Weights of a small image classifier: batches of 128.
Rows from block 9, named by matrix and row number. Rows with one number belong to one channel. Each number is 500 + 50 x the weight over its row's rms, rounded and kept within 0 to 999. All counts start at 0. Numbers have three digits each. After the name is the row's rms in percent of the matrix's.
# convs1: grouped (8 groups) 3x3 conv, stride 2 (model.blocks.9.convs.1.weight, 256x32x3x3), inputs within the group 0-7, a 3x3 kernel for each
# convs2: expand pointwise conv (model.blocks.9.convs.2.weight, 512x256x1x1, transposed), outputs 0-85
convs1.38 103:453495588484548516517523447563548517438515540426493506393456497500513482401490453545498518567435524536508558502513483526483523527485469548469454537535454478442619506509492460516450546479414463436559496507502557470414
convs2.38 106:434433496470515518438524471482431453463426454467463492485504518452562475562526424512585476523552544486500500426570427519558531470475595561503572462497459608443519412479573471473522421501586505460415497522511551540421487581533506483617578478497630564447485485
convs1.39 105:479485430511486501474506536551516465474375525513411577582562569504495483417533412493474521423461474510472456508517505560443530439492517493435518519496393476492537523467485522447474510605569504496491386469393484532496
convs2.39 102:526476557533500568451492559608447492480409410455478469574521483482504533555532589518516536504462521525536585583527411496407436485501445477571451460484532486498458450514388479501418588577543499450544394442445494398533485462496441452504467565613523518484597470
convs1.40 102:498397482435543408435528437460472501487538482704593486453503436408570473431461467502495528469453465482458571461564467532502467488525476517553532462547465543529547475638520447474493447504609483542488582477493498538455
convs2.40 097:476491496574536477502487486564447479519488492474459542569529399460521513447561474515491549503447468494400380443490463447500514506419493458442565342544519520582573543494417473502386502501478508534471492526480544456502455434509488420677424647447476530483518484
convs1.41 093:514508450508489575546573466487542493519508523394465508595524580429490539477434408504527470500449483501409488505579485442546483483425493512561569507466592494450550458503526511454571535598468432480462445535461461467502
convs2.41 102:481449520482509568554467553432523474523554509551552513359484503467584540468422442510522439484507587540507381517564473527489520458513516447452502559494430550462480515498511485519504545552433532474647463468539451384523487464497452429419540500455574520454472519
convs1.42 110:505537544552507474509505463569498475494415520458448536499470445460537461434455505539502606500556536475546416468484531439451620514530554460533550488460568532476499465540509513536438382501481493466516506501509511467547
convs2.42 097:575518480587483536452508515492527572528482539477450461416482518495511514506481435512492500547472526553587559557411460495460567506479493499508474461504575558537479498454403495513466379573567495463595506529549453487553509494529501529469607480585529529544446502
convs1.43 106:441413421475516466505493483436426453519481502509566556448488421488507429368441435424476442515538522495451468516447505455503448534512525538628560502522487461535467502406480488499545523513457565558564489455525514471497
convs2.43 110:480452527601558441404517478510505447458505520492502543549498523445434547424476508535610542448542464540585517492525501433509498528478400445552455445514360502607524603502399518466523459524451516519410537593485568513475503516571495570494472648477413521512559475
convs1.44 103:420476457407466543495602589628562538569475511459488467500510526463529582474453554535436555484496531525513441469513537534477549462499486434467567449531540554488527522416437437487491545478536542484490522470462500490496
convs2.44 097:489522454507506491446508520428452394519564415530498510527460441506510542548446502487489535554481620535472543457509489519586503509492450494521521570530492464551504454413503463495516554508469554550447499436560488551558569454471474391531484450479544480466391482
convs1.45 097:448485474438549471544416519513422538432490600510691693472542678580407639640533561441526502397546466441484540519484485472492486540502502519430482502450443591551558519495525501503419447480521488511514499478493481440501
convs2.45 099:516559482493530513585444521505503453569544470478438493462535544551436514496426563552481538542403469474489468412583441477442545511504383488572505519446414525474500488493596423484562602515476524481463508534513460533498503573418601525496469516534533489506497485
convs1.46 097:440445410551557614423539466438414503507514585557625710457471449667499493475562458530510413451520479492429493538620492553445444470540535568507525487448550487512470472555517481546497419460520442520528484528570470543485
convs2.46 105:465543467520456384521488563485446418506497517445468478450416485374552484522521488532427484548532516445490556424492546502609570494582513479472477471465467430516491439443425533525363476456485499656470508517506415618446504637434525497543479448527487450581428492
convs1.47 107:559527471473441470495510546531549466518489617611723536621604684550439489499594533550509495487542538459457379540493505512494547474590524498472545517548524503505524579503488456547537516457445486498482429509430502475427
convs2.47 103:605509474525479490537510511473508497555512475519498474515574570514449595492500519425482506535623455443529497499467460516584480520471497467501413502454519553502451494506527480470571576509404542537442428538454513550458468534517475513480447496433451618549510489
convs1.48 099:495499515547483562426458442528539529548490485471376472510611588535435581596506496530548570455489517460529528494478493511440463529552518532532538571431505426476501581479399443543480490488446497476442522504439514503499
convs2.48 100:498504457519530452549549562526492488417467573476464434490499451476456484531400478464482455588510500578499480687584548460455392500504540441564483469522508531541495400510478502483553553506464498466408547537546474562399511489581541553481526465414465473548492517
convs1.49 097:419563422541494458448442533473438504410528491396493460544471452468528527509530610433507400561528471525482539498476464468522494514472527413487491452506455504519503486469460463510511457429443502522590468539462437445447
convs2.49 097:462609463554503535418442552399637474491495443466517594543541452472510410493545580470486492458428531474583469437526500470504545409541446356442453356491418489504467577530429502441477489499452495528447475505536537474499559545501553425480530551536619507561391557
convs1.50 099:496389492537548462439413473618494452636546579587551518488466502427544482627495435481508569541499494459479476496494463489565497466500485449450464515553527506586473497533453492538475446432502431494483521527487482445453
convs2.50 101:498472515539465511500490490463569519544484560421521555496521485448409543480488555491482496447461512486540504417568556440563549557474578447425507495474511583540503513463484500504563527429512502568489509668449488502450491601453449494498542358462488471574441512
convs1.51 105:484587504478533487458485394412539336584527480621479561589521460502472460418471463464491488466439482530515517540519488553501485517489484489397493582490463493544476527549584500510426415461438546610544451426504483490518
convs2.51 109:484466530464480439550512545491483376537533468527506474548517425494577543515526487533429421524393443502528547476596451590480493479471418529519536491561452504512542445542508508497519553523506534447426610592440491350559486545514557530438483523551613567530514459
convs1.52 101:433467520447442436441474577535494454529494475486464432460475459424470478523500403468475481443491517436463476537496498498527441546541528511573518523546475487476525478594532429438535557490496559404575514535491552506532
convs2.52 098:447453480512534540443520473508456625464508509466526522576527434502456474394473480557581539467491459446479479428599611460453389513546510555595539458508434470554571559463403514498517501490397486476524520484485492497500501472464502597483513553527417526478533481
convs1.53 100:490504442428491496397536457529572560525439405484438437548448719506520499370456575508498557485518556464512536436463428529501468536556514569550511436552469460484498395508502407531496479517496477513506527525478481466502
convs2.53 100:561496551573513563522502496537544499566539454571466509562510540512497512595506373460541466529426565469555530479579601487464513483405553440469417520506516515474469395536642517447506552633544506527464523467503430589486492574506571569462597526486437464512506526
convs1.54 102:538507558568428484534443490419558608479502521553528467423532424490524582470527535442490477391501495480526494507524537565490514496499571508529499507483497466525541497489431527503444486419406473448418552508456470477457
convs2.54 100:495515542515484424468534538501507464400459500439506503431461511430444488481538605465551440431517502399420470477485424546510453521490468440416486508471462503382542509488344458461556430516477500541441490471472476474529491548522526454597528390468420550531457517
convs1.55 105:423508507512532488514398479437414457536549496531463559416427535430487516538518465602753577525419512456395435490494473507431525484554491505525444488458517492440518511447473544542433493403541450475447488509486576613566
convs2.55 102:464405497530493488503465516473471396549447585517487455491473435531513531465517462523466569565499559532482662486540498441564414511547484523547548447481466471558528419522596523572497415530554491495431432568495467526572549524474518485518413593468552479512499532
convs1.56 083:393566426478496494520491514511498509487468382358502504402400463482542469505609583530528621540489500509482504485501508437485504580578486499503478503502461544463395438535460597465485495481548574591492453446550569417543
convs2.56 093:382525506539490579555479488503544559457460548500497490515525407411519521503555430467526524547453422569484513522473548477486608501461470534544590552517427409512541430500495482606528439573542496570506428616507539443544511482433542422441572531410505560459525524
convs1.57 087:486441446474493514488519477459416559515536573482504482518490460493412469448556472389415499496412516496489540544472552546562448469520486502488448468485438567493475498448400572495454527396539525524494499523547509455499
convs2.57 094:487511511583521627398518500543527482505572524419451537498389414390504465431536445526557576494442443538424528598558608462560516513530477476554657482531544567543553534597481502531491498478509501463436615439513477388526552571498436475444490451595459478508437492
convs1.58 107:420480507526461463577529506703685644693380619518562505652618572481434542440429375430376476512548462533567560507550522491510560527473414528568509495553465519489459485467476565505512545530447567522489462549469495470467
convs2.58 108:563442563626479492482491550497455605451462516466467580453496457467550600502492528459551396627474493515527540404578460432581483563441458481450469431545483618480512431589507510544419573439518501500461444546489492466440471559535499490557470460489501534479506563
convs1.59 111:494537482479481533510538490581490544530451536502562504406432440467474572550622531471516540479541526486482559465508523443465535495489552562527473496492471481467500478454525511482472539433573487496497490490466493510427
convs2.59 101:480529519477531510444487490518519514516461459568531502601415491565447483478392501532503484485557521515455493456499507470498476546502492547542546457542533536488475496560431505493530595635570528545541425661508551437459440466442459540535443475494564495616493455
convs1.60 106:420472419521484561522614472644777601547487511446497421415562432361547522479523469466463412486487526501518521479476490464469447468507494429493522539455588511537492545496533509413420493488481479474474484484447493418509
convs2.60 108:516424509504512526477534493468535482464574549482516523421520486416437519461526485519466492441474539500510487497429484485488577462492603493463497611502594529449541422501375510402462575438500497474519406417501511526451549588517429460562474434517402500510437503
convs1.61 086:528451543559450517423497476425494455496511451421552505556454478477581445432559474428551486402515492524538465505499486442449484492570459396583573517523545515518464476507489514568536515419497491435435454521476543527465
convs2.61 090:455490488554521432557465401487556431621527479517501504527525380482470539499568448508449465415380522538496484501508631474481439509534505396448505489525485586408488506479419547585392517493482486540489505487514467657494484452451456544552564510507469545437486523
convs1.62 094:477465459469538484421582470468475506413404430579610664487486481447550469490574582527502491475545478488553527450487467509492489502460507477483468481461500559515490471426444471490555518464454454476522526537511450489496
convs2.62 092:473415505463442487471481453407572502495485526478507468483510429466493452416533519485484492512405471469471576486510471483577510478450429544453515591491561416440539564481633545563453495540518429516405521505486519560575514512481559511620534550522470514450474546
convs1.63 115:494449425522507523505492564488413496539440543520420543543405417509523398408430428466528566526510582491450548455503482495499480529558482505537599451479626514521480464475406460527450479468515511492512512488453448486412
convs2.63 110:496503541541520530463520520469466496595499558471538522451509531502427363433528418541521526546509590409495565506530512471612513523526657626481514485526525507568547578555394525497523457569498512584511525459521507550504539513479556504590512552489451517556515459
convs1.64 095:481481446416503517394459479498527466499458535576475599488551512403503498454474457504574473488530506511592561484492491475542511536557526464512505524448519442500522492502466484412462487514505544543622528464528493519525
convs2.64 101:440466433501503512522533514454425392573462469468604502529489468449487476549509437506435516472482421474451478571521589567598472520506534550596506521485478534483458483600492508512439502461587491528525423521508530628480467539545516597466589490502471502531576391
convs1.65 092:536521530378591493463458440351398498512475509471557445494461436489517568525494437423452424546520537480423526531441490498560472503482496601536580504483512490467409535474547454479457499489422486440517527472418538483507
convs2.65 094:512550544473509476465500505565476431412512540517525547568589625454530494565507683485569484536531429574479477413450488520561637489414485497450524464505521482532473515468477530563479590471473497520436603479482483607418472436418490442459428400518444472437465572
convs1.66 094:425446513569491392484481618480470554524492469512513535528458504447523463497528475536544494479505496504580482526542515623469508492459555500516545531539565514565515521467502474555479512553511446510502444482482475561556
convs2.66 105:568410540501521448564483523514331491467527528407444456516489549446509487506504381453456520470458455473548457450498453411517422509501482513440544451529587597470567476486617516492450519471419521620481475503492489487498540465522418498490447491606496540459489447
convs1.67 096:503531472502548381559425467436609510482583417581408470501501406474585492623432491539469470580439523527514455457477498553535490528515444578491495606424509409475545527437464515502460526487511412518509497537472557493453
convs2.67 099:452483522418510447389511535474415439476590437438628497487391485462495534455500549511450546486564504463474489471587541575483532459454531497493465514535483508465467560482431546524434492541454541480527495551508559554464540520533453458483484516468449442479454490
convs1.68 097:440464571425464484544523633542424522487514448449456444643585609528480504435469372564466518551501521528539568461415383475529514491491490490514484491489464516492493503518545501468468511456443449436477483471509592563569
convs2.68 106:555529489530497558578540492596519482541486443562506525473498506721425508441469531493471514578494511530535501513477484467572671501556484477590489475507550504538502491570548504512429464419476491454522572547481470429516540559431531429505641470529555481497479446
convs1.69 107:472528553506466453500423454431500430482452417488533490494520500490521594506547496475488470478507489526518544450398453523552467489542489542482520435443471540512444642670675531452536465356489535521477465548491430484558
convs2.69 110:524502479505509517522497475472548443455484480481513587450525478491488488505633474567504521495519506479569517435507498559530473546460499392498444474514518450543579560516663554474501512447491480478497542491519509344516487432563493417672522432483546464460494541
convs1.70 097:499510430585508463550584492471481497477505410501501489557641570549466540495554457585540496447436554479485530485477445546493508454400435452427449497501494481392439491500525520567560498548513529485476447488497521514530
convs2.70 117:425512546489480466537518507393539432414497562456495482564542500577509480451533443524479532432430479484425460573433467536517528541537546498500478568473493516434495528569550492524514463496553494540612493632468535501486488370457570527528581447504425495468415489
convs1.71 103:501544511511478442525453418581528595556437522394474494468440475429579499501489474497511572520567498471512509517545483566444621509555539591542554548467569503558487515460504521457459494456479480495498519489489477470475
convs2.71 100:456536505542555598519495516453463450482473490459517507552548510546462477474526465488489472572512548471498537553513597500360424475474542401505456357525489517471496624485398509461537440555407530568601463504484598558528543524446386557536525528540575433447503538
convs1.72 106:541526502477510562578493492446401380481463540607543617454492561522478534469461492474587464536494511505464501482549495563542475467456480520505577445504512463467472505462523465567429440473475462535483494509498497473513
convs2.72 094:526516503478483521530451469517479435497611456493517507530590495492505508461505451501560559473610498471514459593525553463584532534537501530520506564530539449540511463511384479479592492498575518472586573508486519552510552476467497450427517394522450567440485572
convs1.73 094:417412446455554481537440483632621503531503538454510488500575471505506508485525480514519520536466433531501521540478443579482507482480444588660572529446541530513497439472457511553501408517458424450410514458498494545532
convs2.73 098:565510503477519601544504574498473595450405540509490416575501549412489496454441551512432541481436435518452444466432555561357502472607432575558504375494470489433477495475345495474463446494481542502580465467494476546481505546479472473498490482414373473491542522
convs1.74 090:479556497535486500455523523558451487611447572457381465489512439533567527559415486431522620543470518478472439456527511472568498484537418514539506430493551472492505496450465517470517478421518477508463447466560444470458
convs2.74 101:471506538464511461454524468595618463527456566466544452465558548533513463520529547462557494494469560419446495575502447473492538519558444443530544459501495468511490530445511486602479417463497481529417520548530412485525490495482411457497558553533454444487528426
convs1.75 094:530440489529609511454507389529429384461532499448587571484536600587443512516508562440466553517552449511536468510419467552505524472466432479444554491535512476454452462530449448543484555509492385471424520529507432521527
convs2.75 091:582400489525513603568519470469483450469521487412429437410357588425489497465487551489526605436466546464521488503430516534532463484531511553473541415560451414561516460494554508487447541437436520507492400585550506569490529358528504533510485402490415470500452581
convs1.76 096:511508452468487516417478501543545561580492544488489532483499468451556463434527497503494473488514502486483476512595533486470533482430529510608556576435514492493446466457517518550494547508496477546464460537511499496489
convs2.76 101:470585519458502554530536472408498510522502425485463418592457498494525571472565333485470496527498487444494549535577509476465489538609415491511435577499564431538539627513537490570610409538530465507621461566503463617556501601487484566524485518444525461478567519
convs1.77 127:531420482500483425491488504388567548390546632494429453470466492461548507483458560531459514501521486523525537473529520437574491530488519527489570484465450534514430484526487491492525490447413494502471514445458509559517
convs2.77 098:529551524520512431440465514514486607554481550516464499549619515471466531467496469506560547567420531495444483503487533454528516501570513557461557483481568495445522491541519468608557533544437528451524494574440488507456541554548464519497533382488590553483507528
convs1.78 087:577446484491545457440512475495506454493510499524491469526502468458502473542510525410479505492599542482506561464509454548566545449470486468473587526504495500555452437520536463507484423469507507479540488483483546588510
convs2.78 096:507391503504505530553518419512488492485562536432486471510644428479543468511503555525472536554495482493441445525555525562531490520498498529524578568511501509559580460466518469446501559536480478450510500569451554476503519520447538535492516487500470513572494534
convs1.79 099:428531458474483543503541481540534614557499576461470568490461498492481486499471420476508515476558503508471450472499460508546517492474496446475466447457495589517532492474512477532465516497497412517502514528487544508489
convs2.79 097:452532483485495538484542412419444497558552463582552605510511373368523475443555428525498567409523434541475579489443572472487471521462416448501547378506523481357522564502524486484452534484487490578512490451579456527499497510501432503492446419493429466523489511
convs1.80 108:513548550471452591539529477484386495454559457382398372478409496503546521513474504472493514532476481508489476538506543420536466474451424535499517475498543569486504496559511542521533514542510509466501464467490526522532
convs2.80 111:432446541524521508518498440469482499430539506482510487419490484509495423483531349515478545494518489438556490408453505505657560469495493511454548502504434537468593477481549472442453496509575511469455425499486494481489537525454470531473485710554482475476477506
convs1.81 087:445523537470488470476519547536484509426547447522487503542530484433532539504481490481468419485436490545548543573495491517495501633540457543535516541476515432502488437472491438515482515500506504433580382489443581520511
convs2.81 096:487546501557488580562479467534503546436532502443493510490396472436507479517472511524525526509498523659505502540495422473536581548500522466507498471509475487324506441543403485412412544507421437427523426535473482333569511423512511506473436524462535431450525431
convs1.82 107:512521493490498474546602516471444548459468592528493488617477428598492465493498486426498468484510498633488458533500441534466502492518446515519528471525498464531434516497481524512551516452480506441481453510534531516503
convs2.82 098:557389477428521474534502539431471549528517527434569551537477548455495472475471429395485525554499536509484479543586351524537484526421553429506601613504546523400501491499452549523394403425443512500496431412484454572457517562513566389463430556479467435496507442
convs1.83 088:481496380531502431518486539539406474527636579550392594536575511560515555517568558439503491470518444435501438532403453462554599464478509458508504438460520513529520477594536514555481546418496480466446435550518457492455
convs2.83 099:473507492509516446485510547574457469501444490461564475488541618469540483506446380481488369410493489482413540415469519550530497473510503467548408443560351552536449488493596521409511426432572486517465493429546567386455527468496489508479552518454480478509397494
convs1.84 088:394598459488528437574453484559550422537481545511603629432455493496472489550522497592594600509495579537426527462501486471510540573480489516487495536475507501479498602486480465568482466444471539595530516433538514514508
convs2.84 092:520567520485435422403485530558457488576505567507498500441527602536564427470448546504607514541476511504500481513527422427483485552562533595531496421479586491624514500429502593611537574401535520459507549507465518598458470385517567435440473443475447480530432402
convs1.85 094:486529477392520483418480423428521553603482504594597566491490477490501504413480473393449445481473494469495477493537617524462555529531518483461488539476481527512544431514466473536468432471487584462508462493476549511471
convs2.85 095:455543494526502517492513509518532504500559530459506479525564542501475549510421558469485446504474466549513405327538596454502517573498458431512439563483493476472468405481421549435534465517461525513577485442541483448503528487537548529442513456496546419446536502
convs1.86 098:550604577402458450446418449422441492468542545515523565477431461442468540505619564445455465467546502476532498508563498495527462506444537499531622510534546459543533471599481496376582502559501494488486508480505496533505
convs2.86 101:572534506492520474543534493545523647373509450446500461518491489459560516542508538512419459525554480534445519479476405458460538524562542488523561656510454518528500595573508490455520508526408491493487518438469493480545520467470437586572511599547590475496508551
convs1.87 105:473442572484412513410517525567478547628346437628649562522463537513473475527479495445457499464528452492556481518441480562480462497530477549506463535476456477492500515523504433528452473490431499477462484553558452493510
convs2.87 092:620473484490506391441506533501473581529481471465462517493533542506525548465490515490447549561483469519462500585498511460511584509500435493517476478502446503403567411467541494567528501547488552555502516506463467533481505456515556438486386433439502450521531470
convs1.88 115:571541555589458630504564545453515469456444488399392443392457499442476461507461479522465509540533513495441520455414504469496436490388448500540527520512509451456498551566571547398619614603590551536486537455486519511537
convs2.88 117:466519502411520554544459481478439511472529455477496427448495476491463484484422511515451493433574525497551476441512529507401531483403495489466459459479490493610558486557501501507568397453370469458414582506536526656538474514441488634518457560487521466432485491
convs1.89 102:460431527444480538418526523502543525624439464397426397486523443494509545479471478480484435430516475473425473480461530502495485464482477488505495493485497490517568482493500477481481565519491518482510423498447547499512
convs2.89 101:438553510540541480412582462443486537510483448491481515528453495466438499550524513520472454491382475523500578535486485563405472479472411460505590522517521438377527551505438541546485528453522564458491523545562415512491485523497409492467485499517529451569443474
convs1.90 097:467445485582517501515534528588617537566506522394516541436485625428538513497471475443485503512513500459459479483544424450468546481547558487440501516484465485463476505518487496455521454511412523502467469512517426469474
convs2.90 111:498488482529515525492489507437463483563491574525468544463480507440608480546484454417538445347515474700525568450400388539564496557508577468525460512543575474506490439489514613458481532556409499477555479450519521333519496476567525476590553421516613443582435447
convs1.91 100:462485524425454465467496511480471416429467427447413412487475470497491496480463522558563563562497516541487505552484516510507537553485486515511516508535546529543513524494497447465491457442481507542518506454576548549525
convs2.91 104:487454502507507528572508467544533458448467531540515593458431532565544515472514421544463595503453526432492410530488468541622469493496403477505519618525543508424512626532358472456539517590435490501491474546475385504490470469505467559448461605480437511580457455
convs1.92 103:449434373491428495529484476574574641548460582456428553523452542566443557495441528591499524483469548503460511496561538464496484533521496481519454540500515512520497501549509521490529542563503545576548502475476461492536
convs2.92 093:480457509410524520413520512524445478539524441513492480479526531557484462484523552503537504540452499540493497520497491541487448542529545527545470476518494486448519385450505491460559515539475526464454496407487573479537513534445534559477537371505529527448474417
convs1.93 088:420478480507458499444460493485516542507481530436459413430484490459493473522509450494531486524492511580615538494512492546494563564507539481446518467487546501372501490473494428484482503469442491528462502467506509619548
convs2.93 102:497507509501472627508526510522467550535512365549432468506545456418464539476459664560449435502520443488601500539451390458546537505516515446431551540473476499456413553536581502533459542567490459523405571516525495521550486457467474535515452536505418552497502517
convs1.94 100:532476497508455510525430367548415449475549582392634604511488425548505508477462502586509481484511472481468463539466456479496520467483498491539538560512540514479475478468458469498565542534468518513524460473512497552507
convs2.94 093:530430532510534514481507465422487472466488479490478467552457673521490510525456480513561499480516465521529420565462469588389548422503475526526487624500512518466516552509481472558581468439468478409497526502487436466490486574555586549444513479444549434515541519
convs1.95 090:538508516561455374516467453553526497551564520613582687605589591552506444496493495470459453551515521456461495422399455473566563517538464458476458459463480533568496573591524566517563468457485509526458470506508491428457
convs2.95 095:488529485522495528494470492507563494488579503494511555471478460476529503572511525509549486522514536520487525336473463522519522533507446583518488553497465414449504473507506487506470497469503509557374517418525572431444480366476482529505462387426427492509615443
convs1.96 107:485474409491485530534478524544479481493484506547421517489496503447536572503535511529478486526518473531498465465519496433565496461521514532440516513496481529504497514469458573486487567417494573423554461463457567417451
convs2.96 089:470504482410466503470560519440593502439571430518520561441423423543455456429579482539380496505520468532565509459519521550513489513568480480501497497504432442584521521519443490431460525536592515457537470413516502468562489453464471460526511555517541436523636458
convs1.97 102:428494396467510517447445501502489509501540475491426574456478530477540543462508497542525519530457503462510557464449489463534444467553480423529543552480447480514486442456477584512483515534584652543631473444601398446517
convs2.97 101:509483523525478423508492523545469569561444571489500491458551441514553467441480518472583477529445551498545545492466524434519471489496506583499543386488526496566504452485445469629495449414592453539515491438499483525469528427490527576537529503479636468384499484
convs1.98 101:502478511453431543532502480504534463543463514479511484542442549548449405424526461495529516479467510427547528482495561536486488464481494502497513482524522578517517529496414498519589550525538513462499521519448428475520
convs2.98 094:457459456525511552554542448507565519485553506428452520539382491506489519493566545424508437470515534512444525440512452481505571541500523534556438551491557553622523538464533541494511441524526454484498526448480481435467499540543478456582540522448512479417566535
convs1.99 109:585636588473546601465484441545500538488496564442436454454442436468456496538617562549512543540462445433495495455500511498547507451477536409468411570543520553542506442437483497477542495544436514570541532500569459364424
convs2.99 106:507511486413513473513499544547567528450517507498469495500455456498544477482458567501529462462505510417523560481460601606476527448440489518461455584494498551538464527503592510540535485477460524574412544439543456518608524399543491457484552403549482495483502605
convs1.100 098:502464476503501519477463452489542495548502488487499445443550553561469525538536634504552444496502492437509456485485479542535529500489493501467523489533552487435524610578583577456497527469508453462604508450466531497561
convs2.100 102:661497512566541555521549498587511406539520463441588528543438531459491496562501535555422465535477442434527545489440506443491514459520403420442533407487538557424511530481548512504472468545519541477425555423516548496422537523584555498475463519539510471466477504
convs1.101 106:550521467500500517490506478502542506505486473520512464487485462502546554483533427519505545468525468425506482477484535519464507467587439514502509504430459495483516487464564497521511506481419471516495508505492446610517
convs2.101 096:470533507539464464469515415440454430546494452416489538547487480501491515429515491513470464556536484572418543494490496531499465457523485507656527517509521480471516574442434480461499517477640508458457498473481495408458459507433493510516446528559616545467577521
convs1.102 092:551483506594484611492515563559558501504471535528562456465464627509491436498543553565508437515439560523452454444516540515493484482520463453406479500501452436532514462441462433455540496418492543512461539461481546519636
convs2.102 094:460401470518474556461561484546455636418479499533468556552395487515429635542492492487510414462487474542475507492474507516453476514579506489526482528519461557475440578528499490656413538579444491537537534479505507393468478578558507504496459545505561464509481492
convs1.103 091:390509508479392384497459524451480550489515522514540448418512496435537534561446489516473508509536548545518602559534482472529511464538463592572579473475514471474431597524542435463512470498497429467457433496512584582574
convs2.103 099:529533504584470444544492515556520577422527547495483491482508623507451443557448589476496500596506595530490649414401463461450546524440486582517441426519504513529515427510570450609483487462570453446544503537477588676551519532425538479410560513398494508574597523
convs1.104 108:499437486524417565472505480460642545454507491520540541535546563449526479437485546478527535478460481504445551451531471446574537504507467547528538449515512378453408445505572464482553455540568446612553467443494523485519
convs2.104 104:529486534410497539456466514470487548451503475449444476455464483623494439567495537507524524440534502440453528605560492488483492510492512535402423534487534505398507527470591509446490469528522527545523488452508485432446506578438541457415392409545458489610461461
convs1.105 098:460507584550421428500552540488531450497463515494524496450516549483501518496496477516499468472507559454475465510552557406462574496561452506530464540547514487504466428473468521537519521495453411549507469486505480560499
convs2.105 090:459541499516494504449456480493548385483502547491588543524528513470479491423470512520589494521474501549489535481558550464587459454563486543464501504519537598520464519498549473539484578585555521519413532449550440496460501481549516455531461476563561549486469481
convs1.106 104:484489545479473479503503420478472516490540503437501458499477505490478458568461496493496458496560503409431481543489496541545536574527632536601463536439481551515570485524483449523355419499413599640562591498558373388485
convs2.106 105:466351543445498418512503443515531449432477476529497486517577542499574512404457541549457489478478451528474435504471444478412466486515576498499483587512552474454502485574608455541587411528441486456550438492534476569551460470489500494471502501449429547473499494
convs1.107 101:488510484520534563487530503489512422460536556460514529587469489453455454435488496469449494503508573591549569550572468489449469560474506460557504537575506479412470430474491530427498538534593519484550460521509459479495
convs2.107 096:525436488511508482480524554477525454511481450372516534511455397495555517493594533492502520518467473610509520472503488565517478489473514440467518523503468582496540462536391547569543487507582538431567564525510560505608475676559520518507433580492581611571444463
convs1.108 115:446483511510506473512564521491536491508513511539489440466400509492518591606593556482520500462521447470471467489426542539463561542587544520509450537525552420473431514495473512535518457412439497513469497456406431511468
convs2.108 105:440494488530584449460516543458560537481520534566509511499510511460514522556509502525579596512434485416538416494562434413491579500480450461497487506477434504447503488505518485557421457481489482464466491565484462502542546527516447486604566445476395504489446514
convs1.109 101:515530523563522536448441433466532463519505517495423519451637652471525554466473472509504449541501517517495449516620562509500509430614554486460394455486503539507547499488436574572455504487491470380406483507479476576456
convs2.109 097:477449495481479551461530477521486490423499588520541513610555475535545444443385520452506574480524542485518526499554483548527483455471519409496494490469633502362472458468555531403463543420464515620471472404486506482498490416418421391591556394516551443516451511
convs1.110 103:415417422455569455500456521509487512523494516507587539504518492546511503501443457501556521519494526495492463528498547457528434522444516557525558453533482492458407534631595550480546506535531500478533585498574555564642
convs2.110 099:539471507524503539532560435540480538433466498466497512405375563555593488461563449478526465436407519541483505445542554562388499502488435533456426432491504487457518417430644507597477519531451476488362461498498570558541480528471432470419469454531509471592424616
convs1.111 101:506452438503550430563478535460528481520546540452549574510539571486533536451523418470521485521498496501594542504570444543536463504493471535595491523502549541455552521586498531478548498432574471536485495555513531450408
convs2.111 102:591480503479448457457506519526508423488444493422429503490494500460454576444482518502452528440438513483521501410485457510513485493484534501578506470530507584505477441562680482565507507489453512451417532570486531529416444598467479476447437412484519587499409467
convs1.112 099:512528424491444514549538407479527518527559531462510490673539580553465467495436437460493448453560581480458496518524565547440534531509479527453457410496484470500489409464523520584531494524506514564480535459518522490473
convs2.112 094:386471542505541485605548553413555504551490467505564484596561470425580494507512506538487565579550439544507592575518475467566445501519513400546372529476625576550474466560400484499535497452576461498452431466484505522478501410566437529513514485434531498495540550
convs1.113 102:528526528575491476541567542548535508598499559523527652525522529550437537543521544470508438484507467503428434530465469480482633457511598503426489530525527498479481521542550555467567522565550444527493467471527500540464
convs2.113 098:564629524575509483535506475450554493510442510483451442519458509645477541579480419498507490528434482462514595520495520485543498535410462445532442476506561480552472546480549519401463476456539503538499553424521400398423477489492524465489413519512519439502581478
convs1.114 092:544586530476495465399482326430471448552467556428483517529490442533555513500489489463564522537509477508470474513546457476513545487481552457501494488483467564507513474535423578531424435544502575538520574493454547478448
convs2.114 095:563456480440521512472455484523489530515531519462499555522515518645503466558498484494406455467473492471558577556603415462401459455442523633440432444478488527451477470511524444455516446435557530415440491531488587539532438421577472444402462445522501467500527498
convs1.115 101:498537586552487532542635594491498557531524552463467493598501543488518502511462529450472457483556453437453400534578399496450472511533497513560499538498557528449476522510501399542490471444459581519587574397501590539580
convs2.115 097:508524446446473443476473461598541424481397533521513450527426528481512543477465397478497508511468483483478461552546471528517482501502466615557535455468489521480489535541623490482561511387480480507524526489509527449506503543523408434528459552508493449434546522
convs1.116 104:566590549523498533540564530517489494530560515496559562485516449447510512449439433478446483485484538530454554472460421521609532483553585501488570562466451566505559427410456419487497466508458451428449363568432437457503
convs2.116 108:513419528471504485491529487586524446461484442473450487422460563485535507542443498516432479537492512526483515427470443434382539478464499495553517459492578489476423455540688498504440471486419517498489501438471546451531451448508460425454462462510427439455510511
convs1.117 098:476513503550488493423434503534574493541639530494488497470446467515501438481492455473473461461545483565512503437503486455468536506474501511424502558429506512555530443445550531483538467602485502478467545423448486493548
convs2.117 101:536505511438505541593514512556479574490504430456511560452519559439471496493498504483490433496506608507514430539472565576499555450424453545419468485489503459429517411586543462513420449472465494450422502476509472573543490366519434517602420498444441562491478483
convs1.118 098:430530615497448491444464518543476554525500513479425534531506473621480528445516490476476522524576540480561513530536464471516441520506483604498509528502549466499422477522464597563470432498553533611583521554560511443456
convs2.118 100:488453521425536435463473483513447621402510465460519551480439541499590559558522645515553544489474467606457456455557434505490397496451467587574478557593519457431511433481636469528417512467456485501552575413460475554498472424529487512501520396521541471523485484